Weights of a small image diffusion model: batches of 192.
Rows from block 6, named by matrix and row number. Rows with one number belong to one channel. Each number is 200 + 30 x the weight over its row's rms, rounded and kept within 0 to 999. All counts start at 0. After the name is the row's rms in percent of the matrix's.
# convs0: first 3x3 conv (model.mid.0.convs.0.weight, 288x288x3x3), inputs 234-246, a 3x3 kernel for each
# convs1: second 3x3 conv (model.mid.0.convs.1.weight, 288x288x3x3, transposed), outputs 234-246, a 3x3 kernel for each
convs0.112,092,229,216,176,315,126,221,225,173,209,200,200,177,231,201,187,200,172,207,197,229,198,178,209,200,202,211,182,147,249,196,215,251,229,154,154,168,221,166,196,122,201,130,198,158,181,214,230,184,168,184,161,186,252,236,223,235,217,221,238,177,167,174,177,189,189,202,229,169,148,248,188,161,249,203,190,221,207,154,209,136,224,177,273,187,146,247,164,237,164,210,178,130,197,170,225,171,263,186,194,200,176,223,208,252,211,195,195,164,224,213,149,200,267,170,197,219,208
convs1.112,093,201,191,153,211,222,107,218,128,193,223,201,208,196,224,176,180,199,239,231,195,195,124,193,225,171,207,202,188,253,204,207,233,240,231,168,175,229,220,231,238,137,207,170,288,207,215,128,178,191,238,198,213,187,202,292,212,203,191,150,210,226,220,208,200,201,201,196,181,187,160,188,228,179,258,181,265,243,207,193,207,249,193,214,163,195,194,173,209,236,204,133,198,184,193,181,255,217,240,207,233,191,133,201,225,184,202,251,199,206,196,180,197,194,196,197,243,248
convs0.113,101,232,225,197,201,225,187,258,211,179,207,229,162,199,242,244,202,246,211,187,223,205,174,133,244,260,191,183,198,204,251,110,239,247,183,232,232,173,234,197,216,138,207,219,224,196,163,206,192,175,172,226,165,252,146,205,134,170,185,227,231,178,121,115,202,183,182,178,210,184,176,188,183,140,183,193,221,196,176,203,254,201,212,195,244,174,221,210,227,154,182,185,195,161,260,200,212,147,235,201,227,192,202,212,177,216,172,174,188,203,202,215,204,187,135,203,194,130
convs1.113,100,225,239,182,202,182,149,184,246,239,214,224,203,149,204,192,224,197,115,206,231,111,189,217,184,203,237,186,167,184,222,193,112,250,189,210,200,209,226,152,188,205,162,165,148,196,207,200,177,177,197,209,208,207,195,221,234,185,187,171,190,149,268,129,214,222,244,216,223,235,214,171,277,197,174,198,194,219,155,176,209,255,225,227,151,186,141,195,210,217,168,230,151,210,228,186,159,168,225,204,159,259,181,205,201,156,226,216,217,206,176,197,209,168,138,250,200,160
convs0.114,080,194,239,176,161,252,190,195,179,172,191,183,297,170,253,227,170,235,175,163,209,232,174,173,191,181,185,175,179,198,207,203,174,202,214,173,236,285,197,197,225,185,139,144,196,119,178,208,194,221,202,228,211,169,225,221,184,185,153,215,169,226,151,200,181,262,169,242,223,200,169,169,175,251,187,163,222,183,195,138,198,181,197,164,243,172,155,154,240,183,163,207,143,198,197,197,228,205,173,195,187,186,146,184,267,150,160,207,298,207,217,218,177,295,192,165,221,224
convs1.114,083,183,188,253,167,192,227,183,202,194,184,209,185,218,175,175,183,224,191,176,206,235,165,175,171,183,184,253,174,205,149,200,162,206,189,210,214,219,202,245,134,177,190,180,166,152,208,222,202,214,195,215,207,173,194,205,203,175,213,246,236,215,198,200,192,233,183,246,146,166,268,156,259,201,200,239,204,174,199,226,130,133,212,205,186,185,197,227,234,200,176,220,174,108,172,221,231,219,187,173,188,213,192,203,156,256,211,128,190,198,164,207,205,152,216,202,131,188
convs0.115,085,190,206,199,199,189,266,221,164,218,179,141,161,170,196,243,193,195,252,187,225,108,203,123,211,197,249,223,153,201,173,117,191,267,221,267,215,209,231,257,213,210,125,188,253,169,220,153,206,200,217,216,202,190,183,212,214,194,180,147,208,183,187,160,276,170,165,269,175,216,177,275,226,100,142,204,243,267,223,174,172,262,154,184,213,186,229,191,162,210,191,217,230,229,202,218,204,162,193,171,218,186,186,232,191,206,221,219,196,196,191,209,176,183,227,194,212,193
convs1.115,089,144,213,246,147,250,187,176,220,201,184,220,229,189,208,195,202,154,225,188,213,149,208,246,198,215,130,217,211,128,208,117,210,247,208,245,211,165,163,215,272,267,225,201,205,195,172,198,194,188,197,215,203,242,196,255,201,216,210,192,182,169,124,226,192,121,197,219,201,198,249,202,181,184,213,159,193,143,176,175,241,273,213,231,252,241,183,233,242,234,194,218,165,221,171,220,216,224,169,214,200,141,266,199,187,194,207,203,196,196,200,184,217,230,227,213,200,191
convs0.116,139,180,205,187,206,123,208,231,185,191,234,151,231,248,217,171,235,207,187,196,163,199,226,172,241,201,200,251,184,229,184,249,207,204,207,185,167,194,247,181,226,239,201,215,207,191,195,172,200,230,209,182,183,192,254,171,219,210,211,203,275,215,220,227,243,120,234,246,144,276,189,138,239,246,191,137,248,197,187,304,195,154,198,213,160,252,171,187,200,176,226,204,127,239,192,126,275,151,125,265,239,178,243,262,168,178,239,195,203,244,150,182,161,197,190,200,292,193
convs1.116,135,209,217,162,203,257,214,214,204,187,205,241,210,207,198,177,256,157,197,147,210,235,163,237,249,215,200,235,217,157,161,167,187,175,124,178,190,255,198,198,254,205,205,282,161,212,172,218,192,198,212,192,162,221,182,152,152,240,200,179,220,213,165,202,155,187,243,190,166,258,156,228,217,240,176,91,222,198,145,235,231,118,168,246,147,159,177,174,222,188,181,184,228,213,153,208,212,200,224,226,182,208,178,233,201,187,230,159,219,200,229,163,206,206,205,229,197,193
convs0.117,095,184,143,211,176,179,219,201,244,216,186,177,254,218,197,188,194,241,177,174,187,189,225,226,194,192,213,213,139,184,180,186,237,187,176,194,225,267,177,165,271,118,137,217,236,163,189,192,186,198,226,244,229,198,196,208,206,216,233,173,199,192,221,180,180,238,236,207,208,311,202,206,219,222,211,185,227,207,172,169,187,249,203,224,173,161,202,213,251,246,221,208,226,212,172,154,198,164,194,222,155,232,148,223,146,181,234,184,208,255,190,208,240,205,211,276,203,215
convs1.117,095,192,152,266,159,195,202,162,218,181,176,216,178,223,201,196,164,187,220,257,208,253,258,216,154,242,181,200,183,231,197,201,119,191,208,194,129,236,123,207,261,214,124,243,223,195,204,188,233,171,195,166,211,186,169,227,190,133,226,224,181,244,247,163,216,195,184,211,239,167,205,171,211,197,199,201,204,211,218,235,203,172,174,192,144,170,188,204,149,194,219,178,171,186,255,180,199,170,237,221,212,250,206,186,241,197,232,181,239,204,202,208,258,236,217,192,201,229
convs0.118,084,181,165,187,254,225,190,217,217,228,199,162,180,208,206,199,182,175,183,205,185,183,289,210,189,190,254,237,252,261,179,193,211,216,214,149,218,182,211,182,176,251,146,137,170,264,188,225,223,192,198,204,212,142,179,259,197,197,277,204,131,217,205,203,174,176,184,237,217,120,210,195,157,119,170,198,169,172,198,198,250,220,192,206,173,206,223,204,212,258,219,206,208,175,187,159,196,183,230,220,185,231,206,175,140,244,183,182,215,215,215,181,189,230,240,204,211,212
convs1.118,086,198,201,198,195,213,165,212,242,236,230,249,206,204,214,154,152,194,240,211,183,210,221,196,110,229,194,188,167,222,185,206,217,207,200,145,199,188,226,242,234,151,198,184,208,184,187,216,235,227,168,201,180,202,201,192,218,245,232,203,136,152,230,133,193,179,213,262,145,217,221,212,200,203,137,201,179,221,266,138,219,231,112,131,155,191,183,200,223,217,185,193,179,219,226,237,233,185,196,192,191,231,183,156,254,138,229,221,205,210,171,216,237,185,224,190,210,123
convs0.119,077,174,204,192,253,235,233,210,190,300,186,252,185,195,172,199,213,202,147,181,237,223,215,265,223,200,211,244,216,211,197,170,267,189,161,254,192,194,193,185,126,202,168,166,155,152,209,196,211,247,190,253,173,192,231,233,227,190,204,147,259,204,189,194,163,198,165,262,226,170,211,208,132,228,180,215,182,188,214,189,240,199,188,200,176,200,255,182,127,199,169,235,231,199,171,201,298,158,171,210,199,150,148,228,187,178,208,168,203,181,235,256,214,234,215,175,159,203
convs1.119,081,157,197,187,181,284,145,168,192,247,218,178,169,215,242,192,141,193,173,242,145,177,227,187,195,187,212,205,197,151,267,205,201,209,166,108,196,248,249,213,213,162,249,211,226,194,201,182,205,167,212,207,189,174,204,156,198,173,197,237,198,212,146,147,211,188,220,161,158,248,179,152,207,211,207,189,198,170,245,197,205,158,232,201,217,190,206,201,190,225,163,224,249,201,167,174,181,197,145,170,243,230,170,219,188,182,205,197,159,199,224,192,202,162,196,154,210,192
convs0.120,083,181,246,206,246,203,192,179,212,214,246,225,234,172,186,255,210,194,141,240,202,163,215,211,227,236,209,197,230,181,253,115,200,206,231,247,189,253,175,219,206,169,134,249,134,231,197,200,205,146,192,221,189,165,216,116,218,177,158,235,210,204,170,156,195,277,194,198,209,232,324,156,223,161,135,142,94,191,195,156,209,195,159,213,195,150,207,201,167,211,196,199,252,200,202,94,199,176,155,272,235,151,192,251,205,216,211,220,131,165,234,167,211,161,139,209,169,221
convs1.120,086,141,156,219,230,193,158,249,166,277,206,231,241,189,182,295,213,228,200,233,209,168,201,217,226,230,188,206,207,142,178,166,203,241,194,224,191,121,244,164,272,260,188,171,263,174,184,211,197,165,200,210,197,211,201,223,178,228,180,201,228,212,186,251,179,269,136,158,174,167,157,253,224,160,202,203,188,228,234,198,266,270,197,201,223,202,179,251,201,157,180,205,218,201,207,232,144,191,174,196,180,124,172,182,128,211,183,181,247,204,186,163,240,160,220,217,224,223
convs0.121,075,170,250,272,117,265,199,187,190,258,176,184,241,182,156,220,259,211,154,178,243,183,267,188,259,189,145,216,223,189,174,195,178,121,200,247,201,153,235,211,199,166,226,226,281,201,206,206,177,204,224,157,176,226,188,184,238,162,243,226,245,178,185,218,204,250,190,227,232,217,193,196,210,212,224,208,195,219,212,256,189,169,200,236,213,200,157,173,199,232,206,224,173,197,223,201,211,141,159,199,223,210,192,192,176,222,172,176,157,195,189,232,199,198,199,204,177,153
convs1.121,078,175,185,194,183,142,234,185,197,156,220,183,170,228,185,146,199,220,228,175,144,214,203,184,146,258,165,165,212,211,199,189,240,150,170,201,198,234,181,197,242,229,230,213,220,171,182,219,191,225,161,194,201,190,213,171,211,169,111,166,229,206,158,208,166,140,198,227,174,223,210,181,188,210,181,186,198,192,225,178,266,269,211,207,194,218,294,168,240,193,200,243,211,190,245,203,230,152,206,172,202,249,172,206,145,187,195,189,176,238,218,183,172,182,163,225,218,165
convs0.122,088,151,109,207,182,183,192,196,220,189,208,202,192,156,173,224,192,180,174,202,212,169,233,222,195,212,191,195,170,195,151,247,176,146,257,184,175,186,162,162,202,190,202,181,213,198,216,158,211,223,184,187,199,194,199,159,143,214,193,206,239,255,180,193,187,180,189,265,203,228,196,207,194,162,196,229,186,251,190,184,245,233,189,155,188,239,252,194,199,176,154,187,208,202,201,241,298,189,199,206,199,182,229,250,176,222,228,180,218,187,170,198,227,178,229,201,235,145
convs1.122,090,163,195,232,217,180,243,255,256,189,197,222,184,269,227,219,190,208,175,219,161,219,243,222,202,190,179,181,177,231,201,227,200,245,236,188,180,166,203,170,192,227,187,159,205,222,167,239,233,202,166,234,206,212,163,201,207,261,157,132,193,184,218,218,180,203,192,180,201,159,218,277,231,178,192,186,244,161,260,167,268,213,205,235,221,213,154,226,235,211,156,183,183,237,196,209,135,178,201,226,196,218,235,148,202,225,179,200,159,209,209,199,249,238,213,132,194,231
convs0.123,090,188,163,241,236,230,193,187,131,262,185,206,213,242,183,218,226,183,217,206,123,209,191,206,204,212,156,151,195,241,193,228,146,192,209,272,147,158,229,152,225,238,234,193,94,282,226,196,235,212,153,189,165,203,168,195,197,192,216,148,232,205,151,187,199,171,199,228,181,205,210,199,187,269,156,211,152,93,214,161,239,200,172,245,204,184,221,251,183,157,245,176,177,176,190,203,210,208,213,209,201,163,194,201,196,260,210,188,176,177,201,176,161,264,208,201,201,187
convs1.123,092,163,248,210,155,207,191,191,202,198,196,234,182,186,172,168,219,191,163,211,219,200,210,185,178,177,211,144,203,123,217,215,276,198,251,113,213,174,226,133,198,184,209,230,157,203,211,176,218,207,190,212,216,189,182,137,207,204,241,200,188,248,209,184,199,194,194,195,216,214,147,227,239,219,215,222,182,234,214,213,217,129,200,247,164,194,128,162,184,207,244,197,121,167,247,206,236,196,186,215,232,207,209,186,189,201,166,221,199,214,251,210,178,184,271,190,172,204
convs0.124,123,221,200,255,170,210,232,233,179,176,256,234,142,176,198,201,130,214,181,184,265,160,167,198,226,202,212,265,227,174,152,219,204,210,169,200,238,267,161,188,204,182,96,213,200,171,167,178,214,249,230,221,205,206,166,202,238,199,163,216,207,202,180,142,234,166,193,251,191,222,163,217,201,169,193,237,175,202,219,139,209,213,201,207,139,214,153,118,218,262,238,181,156,196,247,157,209,185,176,190,204,194,191,176,189,191,172,237,200,194,167,222,191,162,168,233,166,218
convs1.124,119,234,227,179,203,134,203,157,230,153,222,197,198,211,202,211,216,207,179,154,196,220,169,215,202,212,140,214,190,189,200,208,167,199,261,249,188,184,229,160,255,221,221,161,198,165,211,206,209,183,176,193,210,241,192,227,216,112,197,201,201,237,170,197,228,222,211,218,225,132,164,257,195,185,191,266,206,200,210,180,270,237,167,159,180,218,238,228,267,202,213,245,182,198,203,215,134,222,214,227,147,146,261,196,175,218,183,195,186,219,227,211,170,191,192,189,188,248
convs0.125,097,251,157,210,209,229,187,196,271,239,208,171,176,205,244,159,195,214,236,226,168,148,229,165,238,165,205,132,224,241,188,200,189,216,178,226,221,148,313,255,236,205,206,192,205,131,255,121,259,225,167,189,172,200,204,200,205,251,174,150,190,195,178,296,176,245,200,189,187,201,214,202,209,199,230,206,213,183,237,270,180,235,262,198,200,237,164,150,208,181,202,195,197,209,174,174,203,254,215,213,201,231,231,240,188,235,284,206,190,196,214,143,248,166,183,216,193,216
convs1.125,097,217,178,165,211,190,225,239,253,164,205,282,236,170,231,163,206,186,200,199,198,228,207,215,199,202,223,187,198,182,207,209,206,191,165,176,180,244,177,112,204,189,199,138,129,161,223,228,195,219,158,190,207,188,180,184,246,228,177,245,269,193,152,238,140,181,217,189,138,221,188,206,204,189,192,200,206,199,179,217,152,201,210,200,195,230,218,175,270,195,167,145,215,188,241,242,177,195,241,219,217,201,139,208,214,186,221,238,184,216,170,186,197,221,208,202,203,155