A small image diffusion model, trained from scratch.
Model: 10.5M parameters, norm layernorm.
Data: trained on stained colorectal tissue patches (NCT-CRC-HE-100K), 22605 training examples.
Rows from block 6, named by matrix and row number. Rows with one number belong to one channel. Each number is 500 + 50 x the weight over its row's rms, rounded and kept within 0 to 999. All counts start at 0. Numbers have three digits each. After the name is the row's rms in percent of the matrix's.
# convs0: first 3x3 conv (model.mid.0.convs.0.weight, 288x288x3x3), inputs 234-246, a 3x3 kernel for each
# convs1: second 3x3 conv (model.mid.0.convs.1.weight, 288x288x3x3, transposed), outputs 234-246, a 3x3 kernel for each
convs0.228 122:488554618453582492409520581544457520529516551473481462513499423500448422585526469494488444571482455489485478502495534532471518502580450613457470566499448516507460441534572564458509444565511522459498616336517552434475551381475562527559538467406496528388621457517570418493484497474526396512492502502526551503550512451575438495532519513499512534510490554
convs0.229 086:463441492392506494492430466441461519530518506511484456504502388490510556493538483533451543516488476500461494474387555503490534579465527493527489408503522498513515455580451563486473467599435499512488553473455511427563498488391400523549409546502530427499491517428492569502485489467549543497498471385478520434566612473436528421467525475471542581518563476
convs0.230 081:449628485503380546522379491446463493544539577501484492587583489518448495481458492594482466548459505445429495431505572528494506350490479499458552472523439492510426504554492513499446521404405495524504436497495592483424495492510466403463530486484437546542514506484548504510504498494551398459540547470542538484495311408494417480509489467544478520565463525
convs0.231 083:548390429387363501493456499522488574481481493489524539501474522493598482555519424569532519446533560545538404407531623532468518422505438513510526491502544488472483484480512449493495539457352440487681546509479490463497619485539439556544478445568469499519491491566449439645548487512511495481484526511508515540464401528485535519468551487544520586497559514
convs0.232 085:538541598547476478560457432515466491494509381545416439511470498529409470538508522468480430549453487494478501470511446418507613507507503480487488489530449503504611468506559390578517452449512554492460414592441509454518440505505586518460483555404535457433471532540469524490540526525413500445479519439444470508532503418518447610500613553516500547526545497
convs0.233 106:480459528402424519434704463504444495517505486484516551437474501509386425491519495436499541544467471495396618510517555607535397524288473511429483476525488505606458440487493468523472496556544560400531491523489608496490535568535527578410440404440457519474471512517519398494525491480529592499601440473581493501504434440486452544509495524409509519517485473
convs0.234 084:480473470412426628398426531432497481581569501507569557508484489449555504466436477448520508520464481521423559468398406503461510629600645543484576517470484458521594495515496497550460501564464470502469468452529516501433479426455465429558521392533528442562439626598495538472430478512565582468606523504437519538466523513515439463499597555517476461500538469
convs0.235 107:536493456550516543494560511502506463456492553462485511520553561513499496458520367485500421528400483473511475406397499511498422570498569494581459509432454470538501407546507417560495474496470503384527423474550338484338427461517474484508488521526462422507472558474460532490421546480499392474485683484503514517542518480448525561456519507481494506501497503
convs0.236 097:454464483496516576491482522525477512499494530517523561371550502547500643464523538457446564496620332469582457579491488505436436575482412523514521497394472581488515387559495453498542349555548543576510551434569524530496517489538628538414446541488583501509391504513483521497569497413499456510463532538474559520580428499541500370463434439457530602517475475
convs0.237 108:509536441635501624491541382465468526503498435568490473549532472444509439513493527461578493388449576540502461452488456533559542526427590475525517500541428482483483427634506672433359501477491482395450523594478364411392495494528514483473514498501459577543439440528510515534566520522494531482586463482432518464495470480506487460525535505424545534492536522
convs0.238 118:493502527585494513654545552474499411457496491474416412498496593485408480531446430495562502563506506619500589451531615477477573467464471395469470510496501463516554506526557554596508525482498556456538498477491471467538537484352589509481462508519520525498480526578464496596553549534481428538481509415432464572454524488465538438548492461523432496483396470
convs0.239 125:420549449563631439554457482583404426452466514516464609444455478505591539500581455478511417445566571542453450499497492507399524455523491496438528469490531551476496540478450473466447493487403575506493501534550494512530425557433495465539478434579414475501521522468539379499500471531395426524552525550532476461496516540409544439547536493449525492530528515
convs0.240 110:510499450539523574478554493436546527489443421445441469428492411504444426489582499495489464553506559492472577512520459576461482444433488458483551509602418462513511464482456438453625461480580470572463517452490513447450520409492598492472502453486542439494548473525509525450569499465494637505504515449475499448389495516449498396456501455536521400517446516
convs0.241 090:538474576382556503501529470494473432430518494542506470499483583504520481588491482492451530634573462528452484521586461462440582538423477528479341446511546591531522515465564504562571500471415488499493497468512520482492492566659437463511455554500546427480507546520452384478501478491410462587521414501544591418456451507502483552482436460490493443485457568
convs0.242 111:537563504461347447470483476491473358448517523404510463515472509453419441521433501481494433530471567576526496462505370540474567557571477457494486471469577494494517540484429521396509540449663519497553453620544498529491512669505475487515508484511412486528568398537487535494519529538472642534494422526510495573412539526554516553496551509481519392475434521
convs0.243 113:395486447581438540564435525454496531493470491555556471584511467501559439466401549601420503583523476507467531537556536458538466446600480482527508482528462483497535509516549427615498476575503510447510478588528499514436451448519598445500511474672526507449488451468556434570517522518582356555549399505564460392417510472465507594474511545500516568537469508
convs0.244 105:410444468562502534502527484521472567612514443482493491524500502418499473430448583451633542506371441672488508526458572524603558490513553521590478496457493522582527480481541531432494504423436503569464494464468540526415557479521522442531482456525474524528487495516480564391442509506460344474545602501483495530487489430454399438528542497475559465459449524
convs0.245 085:521380500535483364532465529476448496540463528558449468443510505581476480513528503509401497538527506578605499536374577484477518502563399497478472495445523474417435466487561501513452577507529480500450453433487411511509488557482470430525489518502515565488539462473508575456492600524632457470495495445519530525455533560561614548476558518531508522489528486
convs0.246 082:570494552452495464449508459546503560491563498502448521479459563605514489563591423445532418534338483515488484557465462402518501509524569475540487525446530487518473507559484493467597499556446517459469494534550501386475463505361409531601486419530543485535442479487518423547510531505478374441560511498553494531528478613490500487510482451501480501497490479
convs0.247 110:485573490466460596527472397416527507483485538440480441609530501496478365431650599523451575493411531530373449520427561407563318591352567475482503526540504521441456499449496530560304491461528590518487472530521480498446474614483563462486502481455510485445487556486502450413530558471512548512420544479513440479454572517487526484524500524559537464504476475
convs0.248 088:585496458404505540546596420470522519519475480489552445482586473473552387517463467365513496630624556511438502392489591515475417443549446564505501537523485516482485504489468499542510720492574564505476590541503387520460483529385504510544454500591506500548475495516476571536507483539483462484462519522589437590445515528500402499519489513534466486499454502
convs0.249 080:472461510442491539499545390507510475451499518513463524513411482463545561440542584414474542425333495486489405467441516540487540557563526493534456501542530518447515502464538443478430382515438553475386480450583541484617502506429540475484488430442552551479545467530427401573508574631504437528519459421474491453467499663498577539492505490607432527496540479
convs0.250 133:448535517486453540551587510556451491541529439502433517506340508478606523570469526498489550520469545368561399430512490509526471434466428467497501518428581496539440540472579520548494489568488501523402459537524604455517437587455555444533402503498528529505516464517493468503459533547528448610544421431366567469550368431436542509484652501514477512479449488
convs0.251 072:508489454484677496422465520459534499388474497477505539464536410493450601493440531561464430552496500494471539488471456606559479388574445517504507537453422512470497459487537576469430529466544501501595443486504484483473496539598511389442504535519477545510553482402493560553483504574410419491442555461393402492542473508549540488472535522465461441512487568
convs0.252 091:464520536607644518535400520512505530472514463459504509588459508512585494548534455458448487519451527511478480521406513531507525426524450551479622464415519511449583492385461431501541526459472473601476535523476514502528533455567492518436564460501502504507516498456506533516505493454526452437468573442507424536465576502485512390491434472467415421470554394
convs0.253 091:538473556471499490501501534428610473486566456568533456490540559473586497561608401510497499488586553563580551417412492527370416436452477531508521498541602574407508458438451446539375500491443452452527460449491452447521384507588511536482492425488478532503530570500543414582502451523517457469570447510484461601495542494504490511541572466544469468493502521
convs0.254 087:594493550500522573468332472468506537479488471527438413503596532448593497509535484477546433490427536514483472485445595497633473551423488534486434512473518537460486545600485507528496423524506464493472524440496404529604515549445478479503541407556493563420490507496465525539522409526425475470512581511450496522462523474570438490415418507547496490448479544
convs1.228 123:332476609423484524324511480510466548569499562466530471509477432527586467532519419615419607547444402622467555511333598439510573501483530505501459481500509520479498454455616531451438433543508474573506508557494560548497473501515405492510512533414541451470510515426480536557479434555498526469426511486520522517582485488508539486472547458449483498486497445
convs1.229 086:582528503520439489465496492486481516566461453535535562434465486476392546643439520482471505524561502547442479476586445514475492453524629469442501556535608576468535554524585473534604512413605440559465633568531469515517491440538519511474574564453457451537500552537511503575513532517526540400472494565516541466486434499449501515479568514529414502548482485
convs1.230 085:512493462406463506505492586486506446484491500474526430492443496497498488559516518498545472525619463448469406527511585543558422468489462547519497510526423516472466537520503478508435503471472512414491453546457387417575506481535323513590508581482483540481482551536461512525522450478511537466489447604562577481506508480576496416488481494541511440487513570
convs1.231 090:522616580446513553508530496555490462506445486551551500693562532536466521551547484488432541418509491538450401481565544495540523408527546489503525521524455492510496637517503505533564478556428450528580451580489479446499411590598494489512445484460409672486426493496455548639491500535471498573599510502519500483469516585400461504493491562437430514506641542
convs1.232 090:456499515477597478408438561531621428522469502482502506496631384496537598555524535455516566505544568625545528532520442390470531513469471536461466522460491473522577447496534443432529573398515497465534521510467480436555535576530530508495563500562617443535536487436576473544581525506556493525516489506463494560533469493574498495492524626514499501563462450
convs1.233 103:459443529462596592580527494477513523475592502501450487528494507497554471498560550391523540427502518502509498464523480576392507433431530544453548474481519558451501386395616591508531453450581441540483495554433454530400570563502544495493472448479490495463396480502500513428486577433459589593488569485503481536502567471492468420549502468547430529538423350
convs1.234 080:448517494450536504579534660471550484484567503524498559613627547519519553502537437407498512490528599543479522472487505433462589484497460548556630502558505505590579505514592468488598672500572571555552548499482442460538455526533478565512422555488524516491465382405357537406504560397528469437482496494507443508527492483443515472559502500485545487511443539
convs1.235 108:433405542531484425588491509495637444475512454507520484572499524490527477427508449609446569492519446578441534441574488468449545623714655487495527555400548396547485559521474416484555549496591611502552518494456546521467473492496497537479532507467456518500523440449473527474458468568463554510498397499480496528479486454510459506528521510519464537478384466
convs1.236 100:503444438491546487499553663474460531525476427517496522418545441523519402507494524580448529538389502464513496577572469520588513459479506563497536535618489424519454548525492506413507461467523619468427550469473418480480530507436512480487433525412511464520587422545502567383552515495477462492533542550466521486443527479488477500537504480479460444502529520
convs1.237 104:654524545402499412557459457540526441517551519470581513486568525544523498517482496433532425523484531517364487397505466509548558514506573526524501541477521481380503429581460590492446492456630431495546506574567545461529454476478478479501401554598463519460535592519509409504506525456506522504501455429558523490458447514509549561528462472629511527463518571
convs1.238 109:505493409479505472490565567539621498517338535432550485557514521460644553463531482442551512535493510646490489504423637387487568417449511481474479492471601584491467520587539506472531519556532489502612539526552546537502558563442510495411462451411439473565480430526439503484520505496471520571583569415445548528482533565495543555515457463465552559477534440
convs1.239 123:525509434514435433514468614470552497533530543514460516564468552564413481570472498543527507365485585595496490608452541576561561487492492557491478490446491526512540541426516602516556513472412507491589470490519543473478448537461468557551565410551508541495524459532492592487473500575476438597474495409556456541536496505522552536528468507502423508501466484
convs1.240 106:501451488481504509495507547427530507524568464527435480504495464544596425546510562419521503538431449538472438493504551552527445534479559465512445581511489469537537461507522342488486545594521500499473516535499464409496524613557512448419495426408561555525479526497528471519506519453538404537551467470477505553469483490533496472575447516484524437429517515
convs1.241 093:434480438579497524483509431525513477507522502489549365504541517518414510533543532507501507553447444482496568578606464527606468500488525601398498517538444523492524567525539474512388438552410493504439518574422522575515499362614428416546463499548499492553482420422426530481540445503532496503528515503502524413567471498407473498480558416484481478501500575
convs1.242 107:430490519548565512484426386530535538539430545571551548563536452532544579449507508562472487457530458492538492630471461480546466542507512446545496502502588528508492487601499457654503620497468389506512524420581542602512513468518359504485457386553485436549395538480521502523512464496563531509551462498501506489479478460423502511519456456498454576498536506
convs1.243 116:554534501487578419593456669481541486484512549433509519383556510475459484588477381537561473580511465531567419491436650492440505395502497458584535538517459517497520436443525479376604499475448498455505467513547515545474402526484474549429501540561470574503530548527535481508389573513510640497510612449498518489493530529458566410465509513470494536471468435
convs1.244 108:515440557404488428598500576455542508525465493500490502502520544527533589418573539471533349546548505446405573538513612481415489479532499441409464530409444541466560529561540550580498494462461551525539419550520568488491397578552367587531405505420532501501513534568477470517425379492555615566470545510526502432468485451481527399547489579521512480496415514
convs1.245 085:462544592516599540504563535450499523481471484498460426505522520593416485561487544400380529482519529533488555494538455511485514528480365509532533504509469421504465468393421420546521557486476429545574491602583553413565436488629558530530671546462519509499534537539514489506497393483455531491400493520531469530491457498495539506428463465519545436479436455
convs1.246 085:494489500475468527439505483464535586488492484489593549496432406444561386475454553512478476523549448474422521462430550450512495505478497487534524415473387544530495580373559389498543377599542454583523473517504564485438426501515547563445597522617511545539539427503494416509558546491539570584430583504473548483491474522592476521515516429478525503489516490
convs1.247 107:574576523431564416509459474440489507549504502412501459428460513548573548536499446516669479538664512415490506457623426743451593464587450497502525494497468445451468490561565593556401532563507590474536490469465512486440543462500603530448558457473651552428507452579505531553443444495535541477445453551514464530437496482460499499522498575514429588467529488
convs1.248 091:547397392392402486552452543564395418541522430378629609546448461450497566487479453519600514363407475432443557575440492510523488513497590412507480545483498506522559518509409403518409518583533512432518554593446535437505482477497484508514549472505570425483496502471507510542514490592416518535585511451514564431422489526506505462501467497545512508534451519
convs1.249 088:500467513466503487537467436525486500591529558536481523458581545496486520481472495518527467500596576554463499418477484479535476416606427505502480509454535493520536442505465576507478484547448488465529414593532517525470611538526476679526549498476471512516449533529484491502539490445478617519491446439571516540462478570489477418622444497522478473500530438
convs1.250 123:501428473433566451510470535473546484562506467481497502463481455512514431496681521609417575484539514398501481529519563539495564502403548482526467464551474495522487548459495521461489380517512418541450519443520505427528411481539468607478612331527546516460476602491443413454486541432513464482430494522431495507529464462508501523478479440404533527508486423
convs1.251 075:497532475488359489460513483499500512497536487497528481544561525458555446568433361500536448638579481501586503675459482471582486535422553475545487563569501503563484422501484596520431608536525584401454561488565452421463490575545417601558370447490377462468539500508563554431443522487570570560454420508486528527470531479497511523416512529511496500522502583
convs1.252 097:495510466559519435530485487422499501475530491544554509491492471406385452466463419495442475536571473494453506493461458515492494538627506574433502562577518507452503449470523439494564632389485407543537532536423545345522507593450557625514501496543514411409583488471544528533599462492660472506511495488509540487453478561427506457484459545501567515466459548
convs1.253 095:519500451512565534471440474508453473497578531509461483556461453496438513434430573446570423514527472503483519472566474496561541375468531643583520468475487495463546610452478660496556502596570508485594522470450428473598550488568395457472364426528485600521520562477473530562529508474445547541570506510420491534500503597459482532486592364587437538545504418
convs1.254 089:514555553500612475470467478508519491477561507447548468504522489514393462408505522583518469495505558509454513557523436539440467537472514515560407511491486526515518442506548486507520482440544453443590547630470461581531469537512525507560523479424443666533557583538558418531412377540537502385535524459471474471440616497502461583542517522452462511487455533